config = dict(
    model='image captioner',
    dataset='photos of plants and fungi (iNaturalist)',
    train_examples=45211,
    image_size=64,
    crop_scale_min=1,
    horizontal_flip=True,
    translate=0.06,
    tokenizer='char',
    vocab_size=37,
    encoder_arch='efficientnet_v2',
    encoder_norm='batchnorm',
    encoder_activation='hardswish',
    encoder_channel_attention='se',
    encoder_depths=[4, 7, 7],
    encoder_kernel_size=5,
    encoder_stem='deep',
    encoder_expansion=4,
    encoder_widths=[16, 32, 64],
    fusion='cross_attention',
    label_smoothing=0.05,
    decoder_width=192,
    decoder_layers=10,
    decoder_norm='layernorm',
    decoder_norm_position='post',
    decoder_activation='swiglu',
    decoder_mlp_ratio=2.67,
    decoder_head_dim=64,
    decoder_fused_qkv=False,
    decoder_bias='none',
    decoder_qk_norm=True,
    decoder_parallel_block=False,
    decoder_inner_norm=False,
    decoder_positions='learned',
    decoder_cross_attention_every=1,
    decoder_tie_embeddings=False,
    init='kaiming_normal',
    residual_init='scaled_by_depth',
    optimizer='soap',
    beta2=0.95,
    lr=0.0032,
    beta1=0.95,
    shampoo_beta=0.95,
    eps=1e-08,
    precondition_frequency=50,
    max_precond_dim=1536,
    one_sided=True,
    adamw_lr_other_params=0.0016,
    grad_clip=5.0,
    ema_decay=0.999,
    steps=8600,
    batch_size=64,
    epochs=12.2,
    lr_schedule='linear',
    final_lr_fraction=0.1,
    warmup_steps=170,
    weight_decay=0.1,
    adamw_weight_decay_other_params=0,
)
Rows from block 5 of the text decoder of a small image captioner, named by matrix and row number. Rows with one number belong to one neuron. Each number is 128 + 32 x the weight over its row's rms, rounded and kept within 0 to 255. All counts start at 0. Numbers have three digits each.
After each neuron's rows are labels from the 100 texts, of 14976, where the neuron reaches its largest size: "fires on" is the input token at the peak. Only what is clearly more common there than usual is listed. The data: photos of plants and fungi (iNaturalist). In brackets: how many of the 100.
# gate: MLP gate (decoder.blocks.5.mlp.gate.weight, 512x192), inputs 64-127
# fc1: MLP up (decoder.blocks.5.mlp.fc1.weight, 512x192), inputs 64-127
# fc2: MLP down (decoder.blocks.5.mlp.fc2.weight, 192x512, transposed), outputs 64-127

gate.391:115180101116107128093164115103129121073063176155097104147117109191103190062134160141017089122115149107115114147109105157092106101150082134100061153074085140174077105129136115083172148120131138
fc1.391:120194113117113156141145105157071177180112105082115173156101167077164156095131107181090148213086078131190116142134112157129168085116176095113118105187139153101116130132144133157156132157115134
fc2.391:166124133129176135150137102137103196126095124137087151185133190153141120165124130151113122185089097120167153154101144120153081132170129165120145135192178124067104143127129142184078095139140111
fires on: "f" (100)

gate.86:108132113134066156161135126113157117103129070069148154145107129093129154179091157108126115145151127118139102062060134153072149167161139176137189170093098145182127130179116154195144126151116137
fc1.86:140137137071126086123121187127128116082106153195123141147117196072184116131105144159134132090142128121134126125136100141110089125172143095162201166155109127120150189116130082123173195109136160
fc2.86:095121105132170111147106121082061180118162109155100096130138166165130107107108097168106101144087159147153152174125080113145143123198145119152167085071090102129138140085098154087108136184142090
fires on: "u" (100)

gate.3:140148107116097127136100118129102057222141124117154175111065113126204085099136094110089131162061085168119081162142111093126136095124140114114098131091136159105135177075158107124159114121147207
fc1.3:096080142162174135142096132137149090169148151145124130134091153117134124114145166123162134119078079155086081182084025112144104101119123076159108094103168147155107098167154088069123131158117156
fc2.3:117096127177128109101115121114146152109133084148134098129142156114131142126155150194134142129091112127143144100073133154156159104103133105157092111092094155114141144115153132154106137145130150
fires on: "i" (63); "o" (23); "c" (14)

gate.239:159065100079090168119116145116129099131117138153139125111165086114147178157181153128094150149183132122098061186087110091105128072130112099160103130094126124116127093050104136126200142144117126
fc1.239:194092089091133182214120120134128146103141107107097150140104190132176113096167167133086175206131139172188097081115131166133114143157114134099148186141134065110117128066093106169142111112143178
fc2.239:126103142112156165070081155134120114162111125138137088070145053090143170154166076176113115126114139117124102158136143098176078129110111131171126138123152104151120160081142099122130181079160161
fires on: "l" (69); "d" (31)

gate.74:089113165158139077165149104097118107052106098130125157111120098093117129160164153141111132128162060132096120148106162117150143095167073075140115087173149148197145116096157160162122100111116153
fc1.74:083140130173121137098130151138115135119049144144176034131160136105114150158136096057125121147157184111153138168167165151139125065135121101167153145156142117159158067158093092078166074152097140
fc2.74:127148171108152145109106125120144189150081130096136159110155127136052207084162079142136133142155134084120134130141132112127118116139098109153135155117164109157174121145121135184162145139108178
fires on: "e" (80); "y" (20)

gate.79:147088085112134110102084141117145174078071153117157169144106186110093153195131085115130163109153134097082153150150101153138130135106141043115148186119167090085087137148168075160060131099131171
fc1.79:140121145113105098152154108157146166093149089127090167104118094158127135136118126125097104142121103146125121109094109083137124123067156148068113047122116106142088079150157142136139142171118130
fc2.79:134136120061127094168118157153182104145078114095107147136104143174135110105120147161142174216174089162102135161146158076111089112131092103143159105116170131167107126218134171191173162127110155
fires on: "l" (72); "y" (28)

gate.232:105134090106070000141150147131153108117131175107110084158142110106137147124067155157143113068103135035114089113099097064099141127151135126100133083140108080138136099096088144131172091155094149
fc1.232:096197101061130124121097131137086140139107165153060138192111124109122115102101121123133115132128142159093100130136078114195128137130158102108130150151067088107186142111202150109140135127134113
fc2.232:053138101099148049127145132130100176167132139193126132151131114131153097130095153129081132073132147088163112144040178156128108096082136155094121158170103093135137126087085097152128128114111176
fires on: "e" (100)

gate.132:180089114151077109129118044134190134094137067140110151129158121182120114157164148136133070135120119148154101115089089157103142108127179145141138127110154136140194035103167120139123167102142124
fc1.132:124093141164135123136104130123090102133081151110155146070127072104117110107107126143130100139151144129108133122165100141153122142106109128121105045106153092074163149127100098193174183133162155
fc2.132:079212162078152079169137097068111196143180140163160114110148153140121100154116159148120115119120134152129165124089137100072100179074127134082123143136137135114134154096123112122152070100142127
fires on: "g" (100)

gate.42:133187082093153061130159130095109090129181091144156137135174104092167042108148128175102122098131109103152166137072117122170090162106113099088073149163109118156133112102155068073101147145172161
fc1.42:106141108136184145091111143123145148159131130118163164111133156150108151149077107135152082155102127185134103108140139095094140074148142128168141097118116137082090152162147159148150100086127123
fc2.42:148154151133103171097111116122120146094075192091148088162152109154099156112192075117099147138150171165195097147176132097121167120108137137159115109093141127151090099113129108164124105076144128
fires on: "i" (100)

gate.471:099149089088108096167083114163096064111160065165148140147139107101145150114119119153097097173134081160133157139086120110070145175184124139109165115155125164166162170150120079118135113176163163
fc1.471:127089099165118117053171102150148151118113117100154160103158170132124085185086094109179066149089159128112124142136138070113094170161100151197132121150058188109185152120162166116134053063117093
fc2.471:123128057166183110177191112126134166119125103156152142170167093167186111115132180128127124143126161167188176155083098120147080108143123117147137116158160092137087195113159157180116175063113132
fires on: "s" (100)

gate.465:178094129138101116071114119066111219107107159202100116135117124152098120146137208144166136093167142152144083167124135138085139101131091150068158146114165145105087142131132120124062108140142111
fc1.465:130129060121086095156113195124173174187137095124092170119151180117093163105125137086102163152128154079105121093118074145142107114178149124106157092138154101167128159174064157140117133083133087
fc2.465:158109131143107104071096146130154119208187136096101116136146111149098175129126120141128121116117138138087128124048129100142157148177140090163142114136049125174097070070141197146122122111185161
fires on: "u" (100)

gate.113:112128149207163193111133112142119193045115129146165154177096099116112181130149073148115104139139069083062120153146193175125118080092109158117128122067144160114095060141113155095074142157119112
fc1.113:104130117119094169088109097130143144100111127170077107205101169174089123121145174141099128154107165134124158074188135149164174156150097162122180184125163090078074136147167113099102117107160146
fc2.113:179109111105142132137121102127111101068097133124141104181075118123122100099145100100131152216131120142068125072148119159138095084131129183118113178160191124102040193058147133129123111140090201
fires on: "g" (100)

gate.312:181114127180092151087199192086177069101137128108058139161089141146165120159119139188090108143110085134148079169147080132133069131105055136159166147089138103144162171144153106112201095168122145
fc1.312:118125137159143124110134105157141174152126129137087119058169176088133186130106164091101152133158099129108191086191162132111120088171148136200173145150178110113112155059176166098096130095083103
fc2.312:116108149019196163084119124159165143176179147094112156142116152133179154131166121181088137054122177118171142128139191219149118141144132122166141144152165142089096090135133092115080089120146066
fires on: "f" (100)

gate.303:150133120079174146136102111162131123137122185158131178111080116087124149192132096144134127157146084102144121086060160093107102165165068102099119076094109166184172165159144141158148061124151122
fc1.303:125111137186084105080144151144090151139133219105147073158106100081070132150089133172176138149192155071129107094122150121108192124145079101124084200060122113165175155192177119102130146194160094
fc2.303:106135160088151089083069182120125131133143099182095103113166129121123102188146153156109147127123115152137135079095122124085162160139047099137117124084154124122124069159162153139155144125134084
fires on: "r" (69); "s" (31)

gate.96:166117129109134056078116173109061095115162124095146098125117118090094179144138143169231146065148143121177087073095143093152161155138118140114113164114086156078152122137118142137174104083123113
fc1.96:108121166152154133162105144082167149151075144177068117130156096154139141077154096179139156150073108124126128142115144139135124162072073070135136094171192150114092090126108138172126131118069102
fc2.96:173147152108168144127153099107129123101134135141160061085123122123079032130090104102159177159077151116150077134223092088104133099123167157106100134145118134119119144117159090102115128150092144
fires on: "t" (72); "a" (28)

gate.360:129110092091134091136111130101130141101163078083135100089133107173043188127169126133162128141152126104212120079097135082115136186186127111181124176116089138168099122132122121180125136117162124
fc1.360:120111111152108139116153194080118112135151118136149175137087139147085106134189099168125144137150144097208172088107130159156206179139145097141102166105112138123069185045134125217115166129128179
fc2.360:147148142102083140101168120147103139128105119140164089138106136159135120118123177147156163114157086075115154111090107114171132176154112134134119173124127168174146132162132129166136154101146119
fires on: "e" (46); "o" (34); "w" (20)

gate.431:106134164146097118128140144139158093134097155185128175085072138076084121131093126122105171131113100131123075104141140120150143158118149138154146064149121134220156201097105100088137117125091140
fc1.431:146137133141113117150150132156090191089162116151111148149189105118179148075169137182144147136076179104145134135140079128124170130113158086127120122115064135137140058157183095172111157070126165
fc2.431:144122092161089115176150122084079114155102179159166141095112134106117103147114126095161115160192153089159133169131157089149078102162139131137132178124103149063128108147065164183177168160133142
fires on: "(" (100)

gate.137:094116126119140094122219136126109044162081145070136093132142109123157197109190073127178131125140116172111085097078143152154104162157141115142142106136122175072086101127059166094178081109097114
fc1.137:180137103123080105065147159124104152114143144129105145118086069162112140078105080069125126099131128140168104128135111165098152195110129043144099157161109072171055116109121085223129154143120146
fc2.137:135149154099071117108137131140140116170157163179104145115071101154145197135120156087160123106126156164222116162136097163114126127066122125080094158201127159058154078054101165157129088134133085
fires on: "g" (77); "l" (23)

gate.270:156106109135180120145105124104145139164104103123117112116186158124112094086138113122151060087105079101200137105144093089102102131124154126070167105134125160096096102076188082126068039176127187
fc1.270:124122138047152153189123124147064102133134110176161064162074107091169089117126149159108113181094147183115107067133119167099118123046126148122129173083146092120161146122144129110125079155104127
fc2.270:155116065076147081107177090120077103157111105089090131081142136121144179117169160146153104144127117083129171175128081115150139117081120099167165132141118120179141157139078142156134147080114100
fires on: "p" (100)

gate.489:080072017085098178129158083160118057168175111109125133108124119087164115138106133110122108125048127138141132083092138159132128079149144133152170174155160150095116121155103172126127166185147167
fc1.489:092054094169149140109168100115151123133162127132173100128121106148164138140082166150152142088084083138162125120116111104132086160143168072150122160155137220115108124112147100140110164130170180
fc2.489:130131130095152197154126136136113100154144159198079081192112126136050127144125085125081134102113109028164147089095155115113085075126089163152142119202124143117126157134163188102195105106062150
fires on: "f" (100)

gate.63:110196101143115181130128112113073147084081141131113141097087133169224161215150108126163167124086134128104194112135114159133116156105179130108142157068111129137144085086121127118226138120142155
fc1.63:180080116146124070110165167140084109168140095179117130093141100155211123182121123114080089100170074175133110107183075146151145127147095173162159168125153029130110076158161100108090162116123124
fc2.63:120151105115112112087116137127190187146122154129142176096162118111119140101085131155139115153160128142158149160111085107152167190075077127162125085145107138116121113184105149206105140130089132
fires on: "u" (100)

gate.208:175124164135173202075096102153135158093106123153185135156136107080145157137096165123139136201072128131108141140181133151129194129085151139097114162122100110114124122164074170119148109131142148
fc1.208:183104166154123140143122152130111099056152100157177138166138107183151084093110155115135139172104121069143133153114142114106199143197132161109208153098159119091115144104041131082102155117127115
fc2.208:137174126129110159139196146063123095152140106156137100182090120092170121156085075124150128167126146141094124166181135102142138091164090139088168161104166147105095144163115129130093113099111124
fires on: "u" (49); "a" (31); "b" (20)

gate.482:173171150165121171155137133102113096092140110151158113104131077131121122090140139128108111094126110128148022196080101108126120074107159163075115128183103124160104174163084106128140113106145057
fc1.482:137112068076149163145138111123164090133108154133095119103194106142105143174175101155094118134131145183119153129091154168173126138172082168099097149168127062140119146115086151121160081116153068
fc2.482:069161104110141130088046147135126179091176139127140144125128119126138126138144096168149150132043074087191148179087152143176114114138178190108122103122084095131089107136149148176124102155132184
fires on: "l" (100)

gate.8:132076137132134146134142179147096153120147113183102152120103116120089166103111082103201092125091133213145140103090093116120109132188104117144095137103120147090133118136157122137133055107125134
fc1.8:131132116114112154069104070126099119131117134086132079223189153144203111097158221193042124186118140101145133107120131183067175103084145094168120082147161143158117125069100118141161135099138153
fc2.8:140088117133123104146116133134116155174097123151126177083100170149140059114172141124145157078124155115151094087179168134090046133107183131097151130179094144109121102110121147097120122157135105
fires on: "f" (100)

gate.255:092137095144124125091079145126124176142119185147135133101130113101116130065103129135129131113083107113076082082167108125122118154171167125125158181105097160086120085166096117147110066135081108
fc1.255:136102153092126095114160117158130084173123117102139159049144128121158100134151148145125100156194073096162140143142108135111110090013130094090113094078133101132097134153134178098132144140155125
fc2.255:176126071154108146119151131100133143141123065157162150152165109148159116129144136143150145171176093101106126121130108117156140113081120086071116150167149060128178095163090181166137138167105143
fires on: "g" (79); "t" (21)

gate.494:132145103162176152109114080129164123156211079116083126105119113153135119148133154153157170133120164149117110095083148062077148128126161124122148174137176135151101070149118115123172148165164103
fc1.494:127189136102165148137104115152175170146160086159102104126148123147123126129149156148114158166128111158094174122118141176127141132141142112109097104113111108142087076114153151151118178186206148
fc2.494:079127109091135125130148122106179105107084131083103096064103144135148135123124169089115119139132087088123051132170148150178174088146123149174119170109194115140148127149091113152145097156174119
fires on: " " (100)

gate.225:103048120202115147127159114115165111107115101115132153143129098112140109149184141092066129095094099127075100111085149042143150078130113138139109100083110177153175151109107061131105146156133141
fc1.225:083143142149122148178176099149094079105101194117143084158039136164146116126090139168110121134083128113128139116137087139118119116097120054113142111065156121147134072105155142127161108150116120
fc2.225:137210115108187157162091140125120149160131140144091134113101158093115124102154101097127145124134110108120177144051158115062081098150132090119134114044109152097161110140163133110176166072119123
fires on: "s" (44); "e" (33)

gate.84:092128089089140095084165112125177134121188105104102090101070184165125136170151100141141106131120098125112076151118092067094117075107056138160150127094093102120164129123110146110061154115144132
fc1.84:112131148145117156138090156137102159138111160109126169162198058123122184119183176101128163136153100096103193134081132122103176149134157056156096142172114157099147138189129168192169138133076094
fc2.84:141090084172080102203101210136114127089137140099129145179128100155173084109123117176142116155146158147126112093133128148176222160137175147099146121127103106131126100185145084120198122142105082
fires on: "l" (100)

gate.264:096130107190031146173117110130164134105170098145177163158108121120093112130106165125131116131092099093119122130096127107129147096105129091149135156138113131143109087157143182106171117122081109
fc1.264:098132164108174159146146102136141125158109146100109083155138107151115211092116114131109236116095187119132161138115117109152097146124108128109128199122100141103074149140135182127132119127140101
fc2.264:088096114109151111157127174141127146135164175160076076151104107179101100047157167130122149100132143108138123117095110049119113115129123138108122129096101134104108163179178150059181099177098133
fires on: "f" (100)

gate.479:125085112155150104126109150126196079162121145164171145162115152116114104150154105206124126169148129118143117147148122122184128122150096102089121120140185132122090150158085148116148070185088113
fc1.479:206119206139161069180139173165138100105092133147127145119107105110136126197156158173147160132117090160129096104154141119140157074199143148110156088144153130176143188129148117100100121137132158
fc2.479:084060136140083129118108131114161112135078158147160151147129068110116167068180083069162139128186087146186081141143144096146114156168108115083176109099140162117142134120126146154190082153108082
fires on: "r" (75); "s" (25)

gate.77:068121085081097133135126116173110165164093126086128158149147135121090128102100125123143150149097102104145155083148113135105136135142169023101181078158165120103130078133119146070111140172085189
fc1.77:172158125081161125155098125206095127180118135151138053132124084088110171130125101194154148125125122108109129104200103086169155118162091139108108122144155130112121107146155134100109139147172149
fc2.77:146137123139170135201148110022139137167112127138112140166171097125146163140149160155139112164125087167168101076097185165189098105195140183118152188108117082099084125176142122086112197151136137
fires on: "r" (100)

gate.347:101107184125122093146160090121122178137123113086102179161122122113156137077128145130125148122111086120099162126110095096096097196158163131072106160119139121117184105092129145138132164086158059
fc1.347:112134129144134118130130167111123142177143169165165145144121127110139146128106113202144140119139167117137155125135134136157125171177118087146161073146135091166084113128083102089114100096148111
fc2.347:139175094120111125121114133124177152139142154159154127156118130100135098182110083105072123121159096105122118186174134085134126135173078126153125119139132144123121141167075117142109153108111206
fires on: "e" (100)

gate.233:135112079086134134141094130081129163126119062103105129096121112158130082149125102087139107142141180163088120085182034129127107103106102130084069151128096082121117100105169077184114069105143164
fc1.233:056177104165160116123085096134135143143116217153141152135088122118136109144138190166071094158081169137130102139137170102114158124122134149116108185111119115055180132148080147175149134107077120
fc2.233:087111046128100067100162063113176068127079163107103121149119080148158116152106096163099113137147169103141148140116184110107150053115155125108097168087132131167155106182093146127131126111109132
fires on: "e" (100)

gate.228:091119147131128050118147132128152150154101064056120121101119165126163131164156134140123117188123141150088166140164066096097087161055180119117086107148107129154106145132099127091041150133140195
fc1.228:183117113122137099111164107073107110059100124131149074098106085122139087099084134144133073106158147148126095192156105108100089238101117150108136166171120080148072229106160119123121172178096139
fc2.228:158137091115120107155114083190122097136140157067097124165122121099164151100198151161131172119140157139123125136142114167118121084094161102116150110103103118152143138088099109127170077121105097
fires on: "r" (75); "i" (25)

gate.421:102169152109117183176067123131110100087202087100098142095103124162134108152158117131129128147082119163092147076111118124184138162129139104121062112178134118142151160112159153119090117153154157
fc1.421:091088123112158162036088153104132094109138118144033091094139156117127214127156089095120135085098098134155113142129133123103131112133103156080133126115145084099087147126176160135149122152116090
fc2.421:103079122120099090118165127131154095110144149186091128104121136124186176089132131131145167059106094144114075116174115069109110160162123178119146147149092127154111149081134084144096122111120150
fires on: "f" (33); " " (31); "o" (20); "u" (16)

gate.123:117130060155097141152145056152105156082120177130152175104127143074113145121100099117137175169144145180081177141142168159161108116223135103139165107191125171156152050164173126160143112125137105
fc1.123:203207116174160083108152118155134145143131116125118090130194165163136163059128144107139155181096129161138155185169161113162180087161164157116150124162110108128134097104089188123169110143154122
fc2.123:167160070128122109132123132158168104097159116140076159166117140126173104082105139100113183115120155161155122129116099129163130084155182142155203120076132144167128077100141160168161100054163140
fires on: "p" (64); "r" (23); "n" (13)

gate.450:129126156137128181121123144133145125101185129107106155177148153102143154157135165128113149143089116131128105145110152159123096081149114134085083153126135103151112134148123125160160051116151076
fc1.450:110136149130173110141106155195077153112103105174136176094121138119139083143107125116124119106133074087140121086188102163126166104186087104128082120134049160116107124177110099062142143133117114
fc2.450:197131155158133182153092158130123078144059172067134119145146109101081089153143139190140060122157181140148174126043107144101215132097097194106127123131129131193132080107075147158139112119145129
fires on: "p" (54); " " (25); "f" (21)

gate.12:131157097117121172142128160143066139097168163116126184118105053106155143110103083144177137100126153142063089158128111115097179120107115132078127101137085076089142112086105096108108111113091110
fc1.12:144138145113106164128155184150090147144115123137106141121144121149128134134133087128118142131159091116127101128180166077193153150125115130070125149156132080184100065140095105096109150127167124
fc2.12:147157097123219159150174063140110140161095067137187151152162112149194107112142123093080138164177139114165071164109169155141131065128094167108131151181108141122137101129167113129141089139085170
fires on: "s" (56); "a" (44)

gate.458:124152093136121172100073135147133114107057109094109108145126159119140118144200125104151129102094168127155109148145133163116092161105180114084129140107082108144140133065140111156091153128127122
fc1.458:109115141176111078129147137187150144123113107099122097175128121136201117142179130119107101117070108105171131161109102136181062151085144125123116153139166080091181121131121106176147176117146164
fc2.458:180103055105107131170088054130172096173109136100090115147027099162150164185146106123081141145098134095091125119124110088145123148121161090134122125131141095154143113096158072137143144125066080
fires on: "u" (96)

gate.357:115105186147094116129120142143133068126119102183093212086158093127081160172125134088132118059101125106149152164140150144140122107158134125142144117159090060092137162137144154158171110128090060
fc1.357:102158174200114159121082188097141124181145150141145150136108114142081136098155128128133138155086118085095175160106071068092138162134132089178106116167133107138101175106127087167106179146173101
fc2.357:140111162097137162139152091050098141101136073137122142145123201153127125173115121162138171124040149092129190088158109112105162156155108109144133133100120135185138133204147146107091118131162123
fires on: "(" (60); "c" (24); "o" (16)

gate.499:109168084189157119119122077089131128174096134160136127151163145176189126134151130150163075105149090170121140107128136139120106113187069099156071184084085089163105169097067190119151106132152140
fc1.499:148135126133078124095143155125137178207108097163065123127120159114136129130210109091155124137114162139092095095102182101123168135147076089168112059121126075137108082149164139098147063121148148
fc2.499:114114164134118125129162143134068167136112125105107114084123109076146068041233148141122109091181077119079143127165129120131104186144116123111064149107159116149111145122129160112155115124125119
fires on: " " (100)

gate.470:080096151082128136100147129129111106185093077137124120172155092159129099176134168107168051130154104178120080116080112126111140065083080161157091098085102131178117131138205085130112099103120167
fc1.470:143157111139178162121118139111121131168037177103125150097123156153111091129131110169129108088075141144096095099143081154140175121114095161123089157145155171136143091107085188131184140141120145
fc2.470:131163085114150183175071156137145172119065108101098166078099114156144142116118135117128150113085134146076119158159141147149128070103131120170111112174104121089124217162123158177155101080126153
fires on: " " (100)

gate.184:105158119125127104110119149148123166080097128159134045120185133138143176114115092111158120159130122070048076153157162146144106106112141127086122139200120082145130145130063156144159132176172168
fc1.184:100121153164127143193144088139155136058185183098143052132103133188214103135106105115161066128136076096142120077141148115113128139158123100143177123157141092169125120116109118140130150163153155
fc2.184:141069195154130124166165082177115183130151173142131117124141147098110159078162094116174168142105141120101102132145144127127123096119135088119165059123087145083153148129130098152127159152135145
fires on: "l" (100)

gate.221:127088082045106139114138092116171114140119174133118151132109080149103122118070116123136110145141091138161110090140091121093113099182161072112170136070076103142111134169116118172123119108132136
fc1.221:126168104119134175097190156129179106179101155160138184107153105137100106111153084049086104151136135118130099080136053084147143159094161071122105147151127160116075152074063134136089187126094203
fc2.221:114145141097104069157157145103142093171155163073140098139118124147122142098126136112128175156138085136116112060104130108186135159190168107168073116112132149149133129133055103146135180150131092
fires on: "e" (67); "y" (33)

gate.71:168114133168102092096194170062122119072155159155102157098133147160099119102089113141179144167127134075217149103090117130117125071114119116118172102187147138136135200159111144140104121130150109
fc1.71:128124118122106100115152136142122113159099122061139112126053123143096150046117110178203136151110108105170119085094126105075133087097149165127139126100146134104109137157130153115089136128129120
fc2.71:162110125154110107146132183135085118154167173145139174092096164135113143183161135110140165106047139112138137154119209138162098157058135080122161160173147201152201122094166146086171131160188163
fires on: "s" (100)

gate.462:097058109125123133142094139152102210097105128084103107209190109051107067161114111138133129151100075189115124168113151053143117160120093071130114117159103155105096144186115113209156098175147124
fc1.462:143153184197162117098094110141069122134135127141179127144100155107079175097158138141110122143154135096120114077105066208185135190142158184092115164170082104108138122069120105131164155070122111
fc2.462:098174166096082141060115106194105171209146191138105166088087077121159101136155132139164047145090134122073206145124184082127142113112156160171114125109123153079108092153182153107173143139136117
fires on: "r" (100)

gate.365:146131158145153145152099152163094116159131104120104216102117102154148103169086133229128038140117193091163185070167135097109110131133135136148090127093154163113181133087132129109127109126055192
fc1.365:141168092108141119140214090131084100108122125138133110083164138112104086085145121169060136146117123104091157182154189120114198128066140094140084081171093116111156157108122114117134054143134171
fc2.365:087100131152126142138164115166103127116118126132095127118087152154197086136144140088151123113042164159077097104100138161172100134081136138076049129079128157144119144173094125096080128130074172
fires on: "(" (76); "r" (24)

gate.457:138134106082084086119121160102085128075138142101144077135157148115100115161126180126135081136118152126152088130096109099167103138150015069095152141044158097122097108151156128113086057152132126
fc1.457:161183170167150146128143123126158116135104116071174139185059063157166152093163134141218152096110112094076171118089079141118115116157149152133105158127133119085090101133091081090114114108100111
fc2.457:189128156106097108190179078085195154110107090125117180157126177116183166126141125110026130131125119115097131155138112111119145110117155109096142187128123114132132137100152151129144095133118101
fires on: "g" (55); "s" (27); "t" (18)

gate.322:148151117111106133084059116118133107159121206131078091158123148079114057150089166099056146156112142113164157109141087184118126091174136133093094154106115169130170145128101171094145100178129091
fc1.322:126100157098102147096092118130131086076142165097153162118170139073147160151116135064108117126145159162082092111123175141074142140217144102087090106135080144178191146080129159170162068106138066
fc2.322:126160161130157160128134139115163161192152201118154132143058117062126090100070153198121160163113092130176124166096162141119165103154132137112099118103171125138108120140216158151166180133081083
fires on: "i" (100)

gate.223:096112182185113175174114084107112127181133090110157090117110141160126177136157193137143150139111085087143101166115132084094130120130107190130108101170140162196113122154192081091146112158127126
fc1.223:094153116110142099137122076134161104136089080152114123117088149062054130138101117112147124174143116164180083151134142098160086138120108124095114170120118070102134146138102142080081071200150115
fc2.223:088086089115146160169107104139147157173164078201117153116154109127113125155109069123101123176154117147129141099095124122136175130126104104085154179154144135108098117164185104089130146132158159
fires on: "f" (78); "o" (22)

gate.99:165163078089120173100123092154095139178097109121130140077074131110124112073129115086104062074126161113125127158153093136092159140146069120086088114165138164160098134160116133085090140073178105
fc1.99:143193086119168165123098156151181099138104079103098139112159102153118165102216122134152155144125192088105162114102094154093155118107061115094113077158127137158117158145163153086079147116148121
fc2.99:098095138122158202157160089122102124122116101141160131124089107112108113140068124109168091056134112121098137140133097192120171152155115081144086104133146120082117123155087070116068075097105154
fires on: "l" (100)

gate.384:154131065144163154162140089113071099150115149169147105104111116151127075136131136125104125167085170150199122089102136137157077092119152154138135178081139145079076164122173177115143118104081116
fc1.384:135124167112186131147106125141103144142144147120121130164113121152103132196140125082133134175197172123134087121117151120084085115104122182148143168130117105145125184139184122120097122169079126
fc2.384:145139111091138115143117103136161108140143096101136121189148106134194080213186129120164123127153158155086113168151119133105137184111112170100131074061062130101159118084175085150104120137148125
fires on: "s" (42); "(" (41); "i" (17)